config.toml
text_encoder_norm = "layernorm"
patch_size = [4, 4]
decay_fraction = 0.4
adamw_weight_decay_other_params = 0.01
Rows from expert 9 of block 3 of the text encoder, named by matrix and row number. Rows with one number belong to one neuron. Each number is 128 + 32 x the weight over the matrix's rms, rounded and kept within 0 to 255. All counts start at 0. Numbers have three digits each.
# gate: expert gate (text_encoder.blocks.3.mlp.gate, 16x192x192), inputs 0-191
# up: expert up (text_encoder.blocks.3.mlp.up, 16x192x192), inputs 0-191
# down: expert down (text_encoder.blocks.3.mlp.down, 16x192x192, transposed), outputs 0-191
gate.57:113134128107148108129136111141155146099145124149103163137125129126153107133109139137109115129171140146121125116095163152126146121161145109165121155108122099119135134198129133165107114134154153104139139147112152127130134146116145135149122140140149130139149152134124129110118138119118154102123111134124117165105103136139146151122137146124166101118132154130127084118082130103110126140145090149139133098126121134151122151116100135089121156118118150110114106150129155086154129108111094149124130107136127160106115136123115107100129123138122113082156134142116100164111109129116131149
up.57:144121122131083145123159130112127123170127147094142126123123114181159149132161133112138111118128142108112160096161137130144113129116150140120090132114129150127144132104159152113154118146129093130125125138134089164103166139144100156111169124123144111109123148129145120152163092117126078167124125095129175111113133129120110084129139119135111142126131096095144117156137116161141113152117136119123087122103085129093157131112144125137119144143127111129157126121149109137136127098112124123128133197105165134127140099142125168133099132083128137154124137127084121155107136120132099138
down.57:145132135151131132113164114170149129101151120098116141140109101123127134098121121142142095105153135149111163125129127141144093130153130141144107147098118151104110156129132113159103137121153132131114152117122109143116131159141138113131117125108125104143119148139125109134123139133124120134118132161137119121131115113109140115148142149122136123117123111116136103103139113119146131144152149103144135131103090122134107126132118126129164092132139135140151154130129139114138113125127125086120129158121122116153141155132162137088120115135115160120096121092118146142122101122125122126
gate.58:135109122150119115100155149160141162099129133109103137112156141149122152134139160131135145157146146145120133091137146119117122132113132129101132125130140105099158135079157121126126114113132098106118131074115143122153113089160137139141132131166138126152106122120118134135147107108105140155117139083126158132145125125130149104124141145119147162110146157103137114154115096068158100125168126094116110141140093135112137075113151117136110126159118132129148143141161117132163151111139150169138134143104152097117124123107101134108134121080127093146135167135121120138145116160144113119
up.58:136124129145107126136131140113156111107149144149152145131117129131111146106160169148139115139134183139117120132113108130092119114073126143085116108151104144118134177089105120127127171096130139108139132111155142148112121162145145136138117109119111121158114136132119086103133086146133119114110135143134113127134130134170126125150155137116118112147105119140094150116109124126123138170104139161141117137129104154132133148147166109084168145131103114140107146129163129117117133146124154115128114122115145085116153127140109154144159162139110143134148132128108116142130161110143142089
down.58:136124148123130110125109142105105119140099119147137134116145125121122118156121076134159121098119111133103128143139130136135123135121133112128129125106122152163157128118119141111081112129091129154126105145117129126116139141084126123115111122138106163142153132132124099121130138142125139140141152161129168129109104116119142139140130100121115138095104137141114135144118120133134076110159122118153152121121112126112163147123097113140102125139122135117162080137154128112152134125144123123114142141145121135120129115125145137101146119108144137125147135147109123151128103151113114141
gate.59:145080158114124130128105160130126160110166157108135141142100093134121140106152156167143158144115155134118107118165150095107147113137080181156117082096112102075102219158118137098177106104108131109121128140058132194153098159154157114072134065128178103151136158124101161079111173111105161131115148092220099088123079129131115139103174136135100162139139145141151076117222139091108108132160113188087153153148093082103069170177070087150127173147098098135091158185135099154089155117113122139145159192137148130092115136104081127139184118161185088129119069129106051104147113114103133045
up.59:083160150114132116159114118102130124112098095117143184135174102122189154137147107081083091123134161091086151139096086105095155147120164117092117156149146144141127141098081120170162140169157132126155172145136129110127132147179145107110059107141173156126075140148133096128155044132205161147111120140163087129139079075127113107106085137102169144142068090182077133129141120167054084120088127086140131130078125157111116144122154173171179160101058189093166100095178153151136114172074167178194174091131073128142162180157125093156103103127111108131132188164132172085097162142084154065
down.59:158080167101114166109146088181140174132134057152138151152143093118138132096122089132103138087109122085129092131143121112103063153188145113101131191063061144168151112126117171194185068136108093169132126083133171151193119118099143065143095107150120104137156137171151136096103110159091116106230177094117121115118114089131100221100111170060138115098098185120124113089117119126129167161106146114190230101085207100166071148118092104237096147120092168135130185156168106103115174070164142145107159109175130150164085141047109125109083139187157128173103190075146137059130104167129121178
gate.60:172197117151140141113088179121083150196074150113178160106139114153138123121068149104132104149170113082108139097143076126139106064149068138157139167069093164114106141134099121163115142129154110140178120118143091162116211114163115163204151186165103127119113093124161097163141138102088120193103113152146185073063144118100100109119078148146169087099048102135145087091157085204152110191142186101079135081104130104140157125183099128107141093126116124110135143121200116076154137057096114117134185081115197148145156082100137171155107134174096146116094139121128104181169146090138070072
up.60:170166107066149111191111150129102120162150144111118189084125140143078112092075096138137090135100039121116177121150105146108072123162092056188107109089123136143187137105101142116105111179189157115153141130118100144133143156081181136208169109163135127099127105083126081149147121155087107155064092147098137090087124151159100149148052114195142142149093170169121144121178081172090095146152109117131158130116091141138176185175110118144176105125145165056143091069133088120128125153130136134135109106115123157164136116146115182139067163143153143091118118172126057077235123189149179126
down.60:140129083154140137148109127113122096152174142127145132121148104083118155173142130115152194121183161171150166165126132108162139131134125205083120129132129121136106138153130156157140174126102195088140105142069138130105159073183127169064155142113151094059130153146114080154098170086212096090058098124192074138150151138114197063098136185126105099143149153158144160041111140133118127120105171106141123128129121100143168077207118063096070101080071113184093147174120038159152123129106133057053088112115194121170093150145090187126149090176165189104140152124162144154141131114049166149
gate.61:044106184124119111124069148094178151133178125165126099189131037168130148093136136111133129157125135101128059112148128163137128137101139138124083113159079162127145132103122127095134137163097172115096122145112177170119154140190145087078125171155185143100162101131132098086156142143076145119102168162175098153148122121145123155099185123080094122152146139117062170124138100121156110119110077142124132121146113129208111183184143095108128120163134119169105128150088111145156128148103140121127123125101134076164116166114111121097083093134115101106077113112115145131134091113103163120
up.61:111103157148122130124127096143122142103166148172143151177090078160148112111126142114095105092123100165127114131099113123090135141152169115180115102165100113106130157143130119135119133085050148131121144185101138118184124140138146094183116117089168135112139125195122145161106141135099135128118164116121098180138116132101140084135147123169092142120131104064038167128176124133100126151138061114127150104140099142191112134102151132129155073136121103143129165148041105081141111185151135106139107135143109141122118121108138155078070102192135092157092161140114138129132119111128141127
down.61:173149175115143137174135155184127119105100123139120147144107096138139075172099131163213117205112086130102124106184123124096112172137122088146089121070174117106113148130115131114127143167147083061156089055095083165079169124105128124138133175165131093144148129122103175116135111174150149121081111110100141118135143108119098177080097174102147101119144167143156144078077150171160131116145163196164122143148108135127071106137119123151127128090114090131084078113088105162076128109102091130123129151061121105122085155124142110107148143119131160126141121121105135162118145121112084134
gate.62:136121116157136103126115123123129110132162169123113121087179127125131096145189099120166117148119199176104063092100140105102186076134121120181119105116125135130145096103117119125065121104121139181120189146138119184117140070100161110143117129157110135134161199144131159152161086149059203153147098202070167096152171133167120079138127127138081132104173165138147172170149126140146103108099112095047135169129031100080136146146107143149228131092081123140122142139156154131167127119162107100170122113080106082142110097112041124149124136086103172113093144081154065085074118105119107093
up.62:174072109159100108181103179114186130164147137129145119065112099131094152145135144144135118108126160169036081065103122127091134111105135132129145086149096151167142101101162133142177132151110150145090086141090078128146088110044166107117112081196110114138105171139155112183124086133107111176106142125072142122172181156213158105095087152134124153109138171131151255116101173159153088145079099134123124219125045123119137126171058121178195112160094178182178110132132140163108136132176137132170144160107048128101105139133106149138077161036086146124059081158171103082083103077092101136
down.62:114149115185101123108037131149097070118062086148169143150141042108134166140132215108090089183120084083087154172125139088123149128144107127182124124119105096138106132135182139088135149159212154122095106110112117119176146104158121174126167158078141129152070143117117122128163136181145106095100169223151060158095180088126130168160092132091152032093074102144123118148133208165106106100099161143143164099158235133187160176136117152089134128130122072092113165155131115186161132132087133144161155099061140109126090134115157120150086147086100104099131071164133161129150114075174129131
gate.63:112098184120094146091111137103167147143150139125137103092152115119136099200132172158203122087157099094107104091136133116156159125145077178172101091104139121162119075157152120158133222096119176083135149109140162172073116068047112133131125127113090123108129118108149136100135145136102146153104115068141115130059128180144157145132102169122125138168098198137146102152127085139145093078125111132082099163086125112113157114166143125106096121143123137093127128128132115157151123077090177151087150155113081129108126133150073116157169122129153154105172135094079116168145170109179163142
up.63:127149085143145102157107103185138129115133163133110177182138115139093154099137139114078123144108123172145134109117139117122135129096164116074126097192133152123134144115099095125087057122116141159131120125106111078183141165164154146153147185135156160130132140145114100159119112143164085086156101142154127133166147081135104124143144112131126130070164117092102153127114145119131176151137177093178173127164147148092107128106106123152159161107160126163146168128160098142123151153120128130129063060118160131161112123091096122126125105127105079172092143123173127071103116096138103163
down.63:134152107118137178128146182079152104151178136109195117135128134182109135149085097138114161131098110120173141066099160093138077146128074097092102117103119159154111119124129118171183128115125121181105126158074175120133159118115097090098101105094145146117132126105177102105137176128154072138174177100125105108128078150138113142113111145163089147079121126124098175106118087139096148075126127101134096140095099137126129106067133125119119137106117207157123152110121116089173117092188194116131108182118164124175106093154107073095126164193135103138151153119130160126126108130103082138
gate.64:151147111150121137132142122109102130135121091100124119114093125107148124108130149149125103064136103164147149127151130135117131173189136104144155097162105154109149080134173091137127153088127120154118146127135128113097127129121176143123130125168114131117139117142134127115174132117120131102155124085109127134083128082116150126149101127168108109137130111108112129154153124122140161103117103100103119134098161128108120090115128155100099100105190102146092133125118144136156118100141139095117135144144131181121135143170085197143111109081136159132154105125138113146128138136136124124
up.64:106109146124104113144076144092132127125135106173143122145114140136116087102118125111144131158092156125117154131133146151122111131114150166129086139120126132126112190129110165154148122131143126130106147140093100170122101165147147097132145120114146153129124176135133121070140129122168114116127116134112149131115133109152128129145100137115154131142143116097141099102099100142113088127164071143134121137128131131154160178133113116112137164159112109093174107095138148119138139119162170141141164135103118083118104101146170133143087156125119145060136118177114117151118120096103079137
down.64:135143117146124125129088120105127120123130122164161130144133144139116081150136147135136166125093129130104126139120143093105130170136108124150125096114129106152152132161150116115127175152128130124111097107112128127099164160125124117133098124115142102117141117085116137147181132145138167124161146128140131130164145146103130134119104120109169121147134118148116133122111143108125094146128146119171132126163137148130122099127119123131102103133118157111097075133130133122134138141130100127129125090176145128161119125125095170146128176119126142118137156122105110132100146159121125135
gate.65:127071154136139196078113210140114209201124156063188135255097189197135074173166171095105169035140220006137063226178147091164111135053068159023092101176155179037158136081072078198161173000122110177090021102068175108167129178169086084095134059095153122188114157043126158136137142130113133127188164174114106132068085093143029157135002038118171104063135085086205216221140098112083105186182108103137162224175074060179123087110160135146110088205167165036134132175151159034106140067168221186082114107135144098104128120038082041183094168153127071152086147110175135192201091207105082098
up.65:017157123170166039136070052204170117111171167137194135218087106148111032114134063061042158000135212126165143193087109042097195099150176119100173153178148108098150118122128039110207090174024142159155109064083173103109178123091084157040117138070157145116208064181107203194112152148173115159040117101144103046166205192139156072113113122025073161079195106178171219187148118171057151182113158158153107120051101043236148183132125107148021160098077157109074097143103106092092148189110116165128171167035131160116170081138165040031131124220137120129169218089128182132122112129214159120
down.65:069124154146064087163189161148192099225110216107116078057139139070210139197083072174097199111088114167099156068114078199204093148157103248161097124115174079135121110177071196097097121109151099060142178196082077149108100109156056125104059147111092188111118232232165093099066140164181102155174196197217115116076089133130181088157129172193084135151104130192132158070118088186157131144094131100147196115177101145124164129092110148060126079104180099185124042132085096142152115021163134105055083072173075117161125222148198174128158146100191184111069150138071060151072141102094100068
gate.66:138149163085060131136151068176101118101126031094097170121074132201149128159148083176092135173088073112153089151139142138073136176170078128178111147144083174131128126115152112100168094135083172145131196138151136101112094079092118147097159144082139083134207142135121148104112100132093148103104169167073175115137074124159128191165092113093145121140177119190128171161131103069115155118079128139062108087141132112121142120091137227101177174161144122155131149116095115122098154116111103121150083105160131149042109061030116134141118139146156149171054085135211135118101101126109153157
up.66:129097086115167142103065181091076156169097167195108084165163148098124065102138158124113176102168116131133202110136094107124120142106171132147117102095142161117145135161097102119137155182086137100129101118072110116142086129195139095086058099113070194074108094146102091136134090081100157188176119104165097113134159136121096095122148157094150086101085149053147108175125157174080095155129174134158143179070152127109129105056121087139117115140104065083150125148182128119181167132120100152133146153111127189174146106225104119146149129136132098100180178089135159096160153125123104148
down.66:094130134107114167147092101124113081098139110137120117163112145142139174131138080111102141104144162178210096104136165164154098133106142209135102084085124159136154092180126106102124173119106100101121128132171137149129094071125142065103112109122121146134148126142147132102092132117128136123130110116146000133139082093128125111139153162150149092134115177081140182074165134179194158136125140123121100152090121116162140127130141113110184140167157114116093108132088084121146124152155099098176133161115171090098122175087107079083132115174155104112084163119192198145146110095131129127
gate.67:093135180094130132149135108168105106061049163088150115201075176158130092099106085159044120128171095124114032178138115158129140081203125142161119112168141083167118093111145087098142091146056086157125076131140132141149169182101137197144161152078115195110121063128214200129142094132107171079155098170127149075185134122104117171132098110115089107157125166228167183093142148133132134193093206116099207101107059087102130070172155183096151064123154121155110108098118090128160138005140133105115071085090158204194181082153113244116190125165138173157095148061133056162150144145136118119
up.67:102110136130115103194069155194182135102211167168126159122113188113103155068060157176068098060162108205093131095080074139077147112154113124127131158185133128098121153100056117169127171075069127075127067142081140148140149121117178103086194136132058142210065143133204119184149173109170113071120106077115108134208164183169121105141117133169186125042100123194099194117151153103184107119105141070149170139122105113176138039128056180117136053184153105121156082106086117144121077124101150117103068078135138173135138118142059161031171157176113184092118185146171080082105120147132111197
down.67:128067108072143087245108092090192179148121104178071149204185168146169128186091092104140127086124089195143067135176171067073135158131085143147113127161150063223109053129150096180113103167164099165065160180054127113188082156147123094098085105127092083164072118066072134084144116110123114132110105083101167166077149069132183160137128131075101160098161212118088152159186147116127190064173073151155147149112178171105150059095133114099196174076182130181169150155144153140141187176143052115137168143196144105154078084177161112038114084074133178100111170101153145143131085064099143205
gate.68:094159116090206064071097151113069168124145219114133140168130129063193167130131111137119162070112104112185075171088163131173138193142169162111144133142081097176132095095100073142123154079158242203168101176104149134059185137199177150161165134036209153084161081081185106112061101152153155156156148105152167144166104154132140160108133122246099101082121086049076140156107155103164061138102182085059075127110194118050159112108164072087121103151122167078118168067127109049210026225140127179129085164125122147122103074112144115098104180131126121119115121056207131094182131084173138112
up.68:147095123120160202145158094117237118164115070147157191048143174149087105156064152069123142158143139147095186027171095113211087155158125149098161143103107177121082126141102164165112145136094130178097190137181110059165100139089096091127093122152043133105124173172139098102141063124116139112146150135191070077129123109110110066105032175163193138147119095169145068172083069180082164110144100091190164134118114187112184167095139179196118159080095060172142069170094152199056127038109092097058187086155133048206204160156108151172176031118172173152134074155141120184075176177050132060
down.68:134148050106138119115155097223151129192133177161078061143129184094011093127165159123109053119191123255204162075198174088110157107035124089173046120181165127087160106137134060146088140166107092137142210056109163140174108211093228121152155139056163136121107188061137159124178098023096152216115156091128160166114103051109117118164131100216087054094068137159109128140162180124175154083069096104131138101072194117074127115099085159122085096083108139024166133155123140095142059149141151141196092158151130064203165107117140116147154156166096179235042087117152119193186183020135131112
gate.69:133130139107122143140148141150159118121128119137124115119140137129127120125109131094139099128124106113116148111130106121139132138130146117127102094115115097123117119097118142136143117154146121091131137162149138139127132134125120133117161114140137142118139118129154122124131148126127114148125130140135152136149116116122101157106141100130138112133143125114132130116110137130104133115140138128125120120130135125141122118100130110134123131134165117134121122149191114129117087103151136133126131127112126118169163084156134139148123105131121156137121113130117115125186143114127142124
up.69:147124125089146131112126134132109129139106091137116157118105131159142133110116148136108146117105125160127141157104139103162138152133125105116116114125117119108106139140130137113127136140134122103135114158150120107131128136109148128141121132163113135125138103117116146144100082106119146154124111108140123136131089127109134114147118104135156140100158123146142103104150127135077138099162128115129117136112147106112092102109134121142123161145095131128115108156136136157118127095164147159143117132120148135120142129142143162148135125112127115124123100119120120160132134127149139142
down.69:175126105163118117135135128127115140136119147158115139131143101104123147123152149134117101137147125123108147139136144160107150148090109100160156142164121112102106114129121128145107126146168138128122113102146115129130094128131124105122119118124115153152102109088117121113130125134113135128136136152150132150143143131107150105158138127138155144155105127127147105138146128097110126142091104143131139124153135121112121150114126125144097138107107123128140120133108137177138156124101151122126106107140112162108134147128103140136117129113126100151119153127109124121116135136145105124
gate.70:163125140169134100175255084175164122081108132138128044104145145152128117120134125094086152114109071139142092054104139155180117108083140089094202109118113106147096133126152147128142085154103071183190212144115141091160141088123171049137175174158177159158199081134125118134120130086129085156140086137105120148122130132175125134090156155178128123144093167131099129094141137188111098091107100149146123118101113109197117208163191116223172050130145152141070067110148090098152111163146121116173170114094158114167106188097144137089124051143130039146097088114101122184074143161192094125
up.70:134103110141098130112231120169125111090080078113114099041167145126130094128173090116158126151065091118056075132084145142167092151102103156102161082097187107132114152022186106069157104109179077187145190145113157110186148100130164047093156196203176152158142095135138150088154146147141106172165080156135135098119089121086127144174078122165162136197092213151111168068107130226076131044138084155220160172082106144104095147181197074120122069111141194108103097080112057071193121107163144156197116143135158103112127131167100146112182149161114139100130132092076104168039092170160078159
down.70:164145133197184133094069112108118128021089051163164102177070136125152052127162131097200171108092108149125150185147194111110128053083133073134097073165107113064100190192108142131102165157184055146119162020137155119064162169128145202193161153086146078129088167117124232163135103143127084178092135157170096082155139150179148143110091144106163045110135093173154153127099187075126107131115203127099152151065107126123096124151121140106187155094139161108039156125089068165099165125099100172144125174118195146075042091123138144189143139219085160159131048110202154032127214088163180116
gate.71:081127125075160145152117143110097141145112102135148141120129146165124109146126126139155154116096164105119100134119084134139133134141139115179148110130123114128128099141129143133115111135142163108098132129112100127131116130136115125126127157145113146174119129110136146159126157163141130140105083136134102121096138112124120093123097125099105108118155114120103161092128133121130150126105102156138127119141123133109112106121149145109127109094143150141137113165142132147115129110125095148159116103111134133096118151145115117109168164140090118150127117114115134123105117107111137158
up.71:131120129119121120144113147135087128159116133136130134123124137190150118121144149084150118162088100119144134105149116102159112114146124138160170107122145131140120126093127117125139142113115152099116115136097092097141142132104128133130139118141142155155115122128141163138148147119124154133111120150125093148092160092125121140123102100110113128140135077145112152114121151147148139107107125123123133099119162128122123102136147115107087147160117165135128131158156155103129110086139134122145126129136101125149119154110120115136145117141121119145136144141104142104131139144074116143
down.71:142138105126116152133119108139128097123124159140125117136109103109138113144115118131127117133150159120104127140123128131145162130123114119133138143144117139128109137094142149098117165111159125126141126155155108109133107151165119140128130108160134118129145129105112147093118106092119118133092134141119136109136149113141111140130125147123149110119145123120122113155108110159132133128138127153146130112115126115118097125131127153139146129106105148120154123134131098129148163167140122096115148134137132135129142114122135118136156144143135139120119129140153126147138107116153155107
gate.72:141120129115138127138098135110153089108122174129107102111123120116116121152124139161137150107096128106144129156133144096114108125106123118180126079118123173126178102097137085101122130125135145133107122114119121130154099142116120103131123142115132126105086126135092119125094164180126135124136085121113165136110140100130119126122151135130120125105123171115115126137086151147107131140119090150093121138133122183090087133122127156078132169139152148121146148126120106213122156138167160109164118137136154095130113149127161141141137139170133127121107133158084122085169116148136146127
up.72:111114151129175100132127123149105107162138124110127115127119099155125152144149163157093094127141122117145143178138154121141122129126137152183102099129106136157169096122100092123180164118109164103141120114122175104163121128149107116105103138091142139145122108157084125118100137104138136145101114131096137149111130100109111134137139149105095072102151179111117149149118141142140169141128081119123122143111110140113093136136137145116104147112107186111146172111117134141123132106152164181116145157121124132123139129124129122130093093188181080135142148158125131112137076168122120128
down.72:117155140160117104125099096166108114126082152135140162128141114115126082134106125142164110101107154151128142117115153126140144103129116129144172135142135138156110124124142122128080090130116065079119161145173138139128096148146146115111134161134140123151165124166097142176101103126142134145115132140112153120123114105108130144120101131109115140129120099157113169141149148140127121140127156149158132141163136177128181102130149110162089124131095128119124095160130115125126152147141120139060126104125141145124136110101130112121131123116120066103117138114112161105157103141143138111
gate.73:116109185161168128020110128089094166124133070136222110127196102151065078115159116069099186126105230110149082129111091157107127119152176196050091131146135158104120094153204199126131127135122193084050135140114165144058159140167047056035074119130048124113145113164088177166148108129185098134068150188134092098178116125128121105088151146054116104114158076160122073092189188040124096119190110157109027157174110105116112155209151116110152132100141066106109146145170143138143114140103115186130172114131101096081133078153144056177149112127090121143184120174159204129089128177120138145
up.73:113163121142132139178080167152153059188149144174143157161092136113152133099019184168152102201157083034106140228148145135187117130046079180157072054126105093136154158171109130171119089071144150183120149132066106133115187184095194106163134096129123130124108090065093163063129153146149187050127104052160077028090150110126175155171175138146136099085164086060168154188158125101124145106099135072104114130074161077144071101097153133070165130201117172099171175085148078117115091239164161140140021108150121208126118171101126126061086150139156101119088169137100150067138126057180107125
down.73:139085092075154165082141147148133094174070048110106118159133121118136164112040070159049067002134197129155141206110141176160117143122103202069195138173098129139169205146117139142115095108179102080162173139110161164179081171122096162091069058084060247156132108132131100004144169154211033061132134115102147104107157089144120177151098093024081125091192146153185113103177136208137138181146175142162098134122089113150080140149141163167142106049127135148069126199131080077179108132177188172070143099172087132207208144130099074140072128146111086167113116112100147141162105160169166121
gate.74:126084122151136170099144139157134152109141158159112135173116121093120112146160135158143132134133126119138136128142146095134140187154153147123062102144099115103129086116143145114115085102140106131113146148103113118131099131138101106142159141122124126062140138134177127076098111116119160165122094123104113072158140101141131130145115133165169150121114095126130131129102163095135137149117150102088137155121132150129133137107147128179162099112083125137176124137126108115116142154126128098125104141141119132149107157139122197102106157115143124116061123199122107093126115072125071131
up.74:103129115144146131110094154090100098111146148144138116125160125142103142074103158106146129110143137097108117145134106128112123089163123129091164177131149149112111172121118136150117120126163116104134108118129147125130128122116149145111123111099149141156128165113125153142161120143165118145165122146112123152106152159099106163138127137136156076121133115187093141123158117151107152122143125163116144116144121099128145126102128145108064119153151121140070137140110128113089120097096171159118128155138078120149142126122133129115124117109133141114156171110123125146151136091119133110
down.74:139127129133138138168126150129102125145143132112133134144107107134145141105153132127126126135119147135134127096111122103114120146109122130143145100137137171125181108097142147143139124165141133123133109087142116143103146133118096135106137122127118103122139161085129159100143125148134129119139082147116116111112170138126100132132117107155128125156129142162150157122135119097108168148109107089131148120112140155133101127158164130116097115092102114138123120127087141137147150134151127128138097108116187107117094134148149154140101123123102136156119137137104126120081138158129139158
gate.75:146100129151077110169167091141129167152104159116113151200135143168144127118153143129104121083127064127143130089115131133163176107146108139162138117126124144142147097056131106117129126100084102073108085097143121125151169132124121140158109126116124108137120080145124093147113124151144122103110151070137192113154130092173169107112103063145123166128159115144155152113096131133175111120108112109098095143097084145130115140175172103162103134108173093113120147140098100120145114139159100108154099176121160117137131150104151112121117095143107139133129127140153161088097164077140109145
up.75:128139169140098145154126104126133156134140140109116134112192170172158150158112129176117167144129126108105104158101071111068129116168079173137075119144116140153119089155127072166138134143139154180123098116128137151094126085137142141114126157148101111101120070086116149174106112114091152129174103128179135097146173119115114118157148129106118144126141128121045129079141102099103120073190177157146144092150060131131174098127083159157133141084058152158138072160124187120156146128101077143101103100122152104165126148111118106118077139130121121089159168107127103167089168221149139134
down.75:133121180085121142134177144137127115157130103102155137142124111135149097117163141156095089122117117121100136153105119124130120116141153150094150134074132129124107119160163210138155174130143136124113106132086147150128145082168154098082100102136142086187131156168163094118115088122149141113160166128082148143154129146102151136057132124148119121127178133145138108072130060117110162087122097132160112115131178116146124101101134139115122116142128123148151111126127144107118111102141132112109125137139087088162145145122114108167130128147161184127163149112074130131093110146088178133
gate.76:156134217119090142140119124132107126163126110154149158171148170112153120097192129163133124132131144094115134116115187077097146112152096096159118119095111122074093157138120036063056144130139098147121180089079139109158101109146112134123109126098135080109164136149109130121165153100141106155091147156149108172088097124120123195097111122187145131132159151109109146092115125096155148100154104143085192133141131155173113089149122172120144115113175111180135151094072094137119195122100117188131105236109091164127107078083083130150100151127115104086100129185121070076074182188142096116
up.76:146159052126156122133192155125154077120103171064121095090062088130106142173080138150124133115039117165139128120142098147125125159118117199103110105089110158174131119123151218146231139122108143118178079143114165143088164131074121195158136106154177173095075144113143152061101124118125156125170106071144141128147135125125153087162105116107086095113106131147139157136092097122120128159104136132151138155107154137115155185116160094127151138152078163157122093132149168174141083105163149132070138069129200143064132160150134139125120076075146127126139116087120196173143097099128181126
down.76:138164172107121118113160104154184107184187075100140129204105141143161168135157141158136102129173168093111169102146118170168127115150145109099165113111094170086156107076109147137144086137134174162108129175084112138125128136175190133119068121126134157147134090118129110098105128067150099103168110115110103132161097109133108165134105131150112117108173139088091169137196125106100147119147117100128136133082107094129109101164129165117177124136146110156134139117169178104151127098110120158128129131125083080147087046093144099188097149113100105133200073117121124141107183134155115117
gate.77:132127132171140138133127128156160171142106113108136113143143102154075149134089137144141091122085095110130108106164128113141167144163112136132132101108122126105118128109100154143142120147092133127116108127123145110101132125128108161136120119148150127138141108142145159112146127149121110142102098137143112104134111142116129138123117179184136121119119169093101134123140121098122142134104158098112125141096170112090112094081121171134107107115163159137129119159147119112116106093107112119141124108172115168173155129148130149156144121163180132107138121120097117126137137156107066131
up.77:149111138122125147106150127164113073156124135121141130170088152164173176090126137128136130113141126118133129126111154132149104115118123131134091138164154154122151145152111135115119122129136151154135116101125102163147146147107108092122112111142107103130146141132115125111110112165129140109173162158125167144160102113114144101138127120126119070143113140111149112150167100099133082133107151104112126123116101131137127133115154140158125129128123147066114109124128144100103136150147148121140086134119123123111134141107106116154090134098144129133067108149129116112132159123138133126
down.77:109117094109153121118109125115157100131158109140106131163099143135110094129146148149132128109121135132132159140134116171128143122136149163139154122149097130115181158119117122130169114154134118120134120126132129141116147111111132139121133116104108153137101174138146114133090138141133137107112150125124121109125135134126111135128134116127135161153128132128108093135108122123152123119121140128139106108119086110166141097102118146120151143133148155103136123113114190111151105127114116155131094119148122107109133135107070156138114105170145104131171140124105129102125120150168110145
gate.78:181108133076087149185129191152154174140117112115090082101141141159129111143116151153175091144170156123153161069111132131103129106151126120172101150122140149145093166092143127114131120168142088104132137097104074159110097127128082170185135120126130118138146141138136126115167152104162098127084134113115128065097096105102118162161127147153126106143143146135154159171113093144154128128098094118089111138135091117106120144144111107087071134152147151222168121127130090149110096132121139151094103094133147182102161103113117119091166141133125105100101109157134106120145088104154180165
up.78:148121125153139142144141167093123121137140092087166113104148094128107141144095113130183144122159134111182113180142086144093136147155106114123121127128114110088115085154186117116129202093163137183142102155159148131069157129103127123098151144097059120135076181163105099110156140160141151080144144137168122104122109140086141088132076104076168130047123106186154067074141105127166181130151169122112109136089133138167145126163142105089117112140113086161070097165125134165092118113119132157127145144132153157120185140127111114101093126138135145023147057180072157135148146138158107110
down.78:138172133151164096114142151120127114151152167161119159166112151113115117110146086146103124149135144168189129130089116102153116091112149125061177132130097165097163132122145063160160176086101080136102123134126130104126139147086158146131147131108151146120145141110126103138146130128108116129156122145075148147165088125091102039129157152166094169126142140148133057123150132152135113107162132108082123148124106139092127182140102168102113091135154090149120157099144143133104079092162129136162101181127155074140161105092153101190094100111167170143122095126129115131156116128141117131
gate.79:162104150120165130125103161133129178146160117146141121115148126119115078151153144086078131111139103152126149110123143131148112114158117113122150131153134132099111132140150105125143117116106119117132143106125132140097125188102116140134147133117154158127133102178155141141135140170145115120130091115109144096152131094129116148120111157170145155116089173148155108150171123146129120114122134080135132123116132119146120150155112138149150091104148123111157102146123120118124091118119117104179125150124118127164120116148087165151104131096134136106126109133124111133156122126116126123
up.79:160055145154162146126130148134126108135140124160118145111138134068118158117116124095118178111134112134120097117147124157133087141101156141124149089159090158098123128160173135131177091174157121118101124118146102133106121159130139124108113129120155148093097161151132137146082138141136141129153148149150097100149120101134120121106073115158179146157121145113171124119159104091104130136146117112125139157159140114130133167112134121135171143093142107129155123076124114140147160117106123138128164120138093136116100098117107076139097114087138143132107103103148124152114133113135139120
down.79:114124120129159131133105143104123160121142119149140087114123154161135152164132128126140153140098107141150130091150164136137134130147129123124113104102127136147131136104091163128113128138127145128165124102107115133115119128149102120134129167143127107149144129139118164107145143142107098121116127103113139119137127159144111154131105141122170113137149143159124119159134148137158102095176116161122142133134116168159125144136144133110152108094120131118134106106150113127112113151141095113116132124137140128103114117142130119085147115132118119130116122165099137127160139172111167099
gate.80:174114210105134164148197123164180142097177070152099064144133156121177113122120091119120145177130124068192131131058206152075130170141138106099139117028146173158111094114166123136189119210077107141128143092087187153176156071155125114085146136147061104057121152176138151113174126000119197105110160053153124120182112140119161145103082123044178097166170182108128099085158091093134200170134126134058131112112165079188080113183124185148084156083137143114097106137128142042142121100174067091172145183107105122064026135083032147098098140142199096156133152119120172140075168147190080124
up.80:160101099108166121111087079147157088082157091139048091174123201103154120106091038126060108124168112127175169161071218131050130164186184101138185172085134189158118142075068150097131094222066127106195194133144060124176119145120154128163112150124076129115099135137132171110126118066102168176093167111128151191202129191076136109167151163064214116146159089122108130089129185065149080123159166144074094152034164108158117173147176081161130123103075113091154147153122147113129128169040091164112119125112115192158085106108065153113137188210170112174134155035178166122007158106151110121
down.80:101169124134108104160003118107038075100136086144167151082129104148109073166114105149166147119111095115179106142112121072115110102153154124192152119117178138137045100167149165156138116090087108133180151074099157124137121176078158120184164148165140128165143133132107126212045168087121096137149212154155172114102138192131143060144101109109127165100088145115114113090093162186119069205120161102183178164122074158097173165105110081123086130120143162061129129175099149148081167106114137127172155127125119155086092173125072042179176094105141115160107089151144162123161072099102131105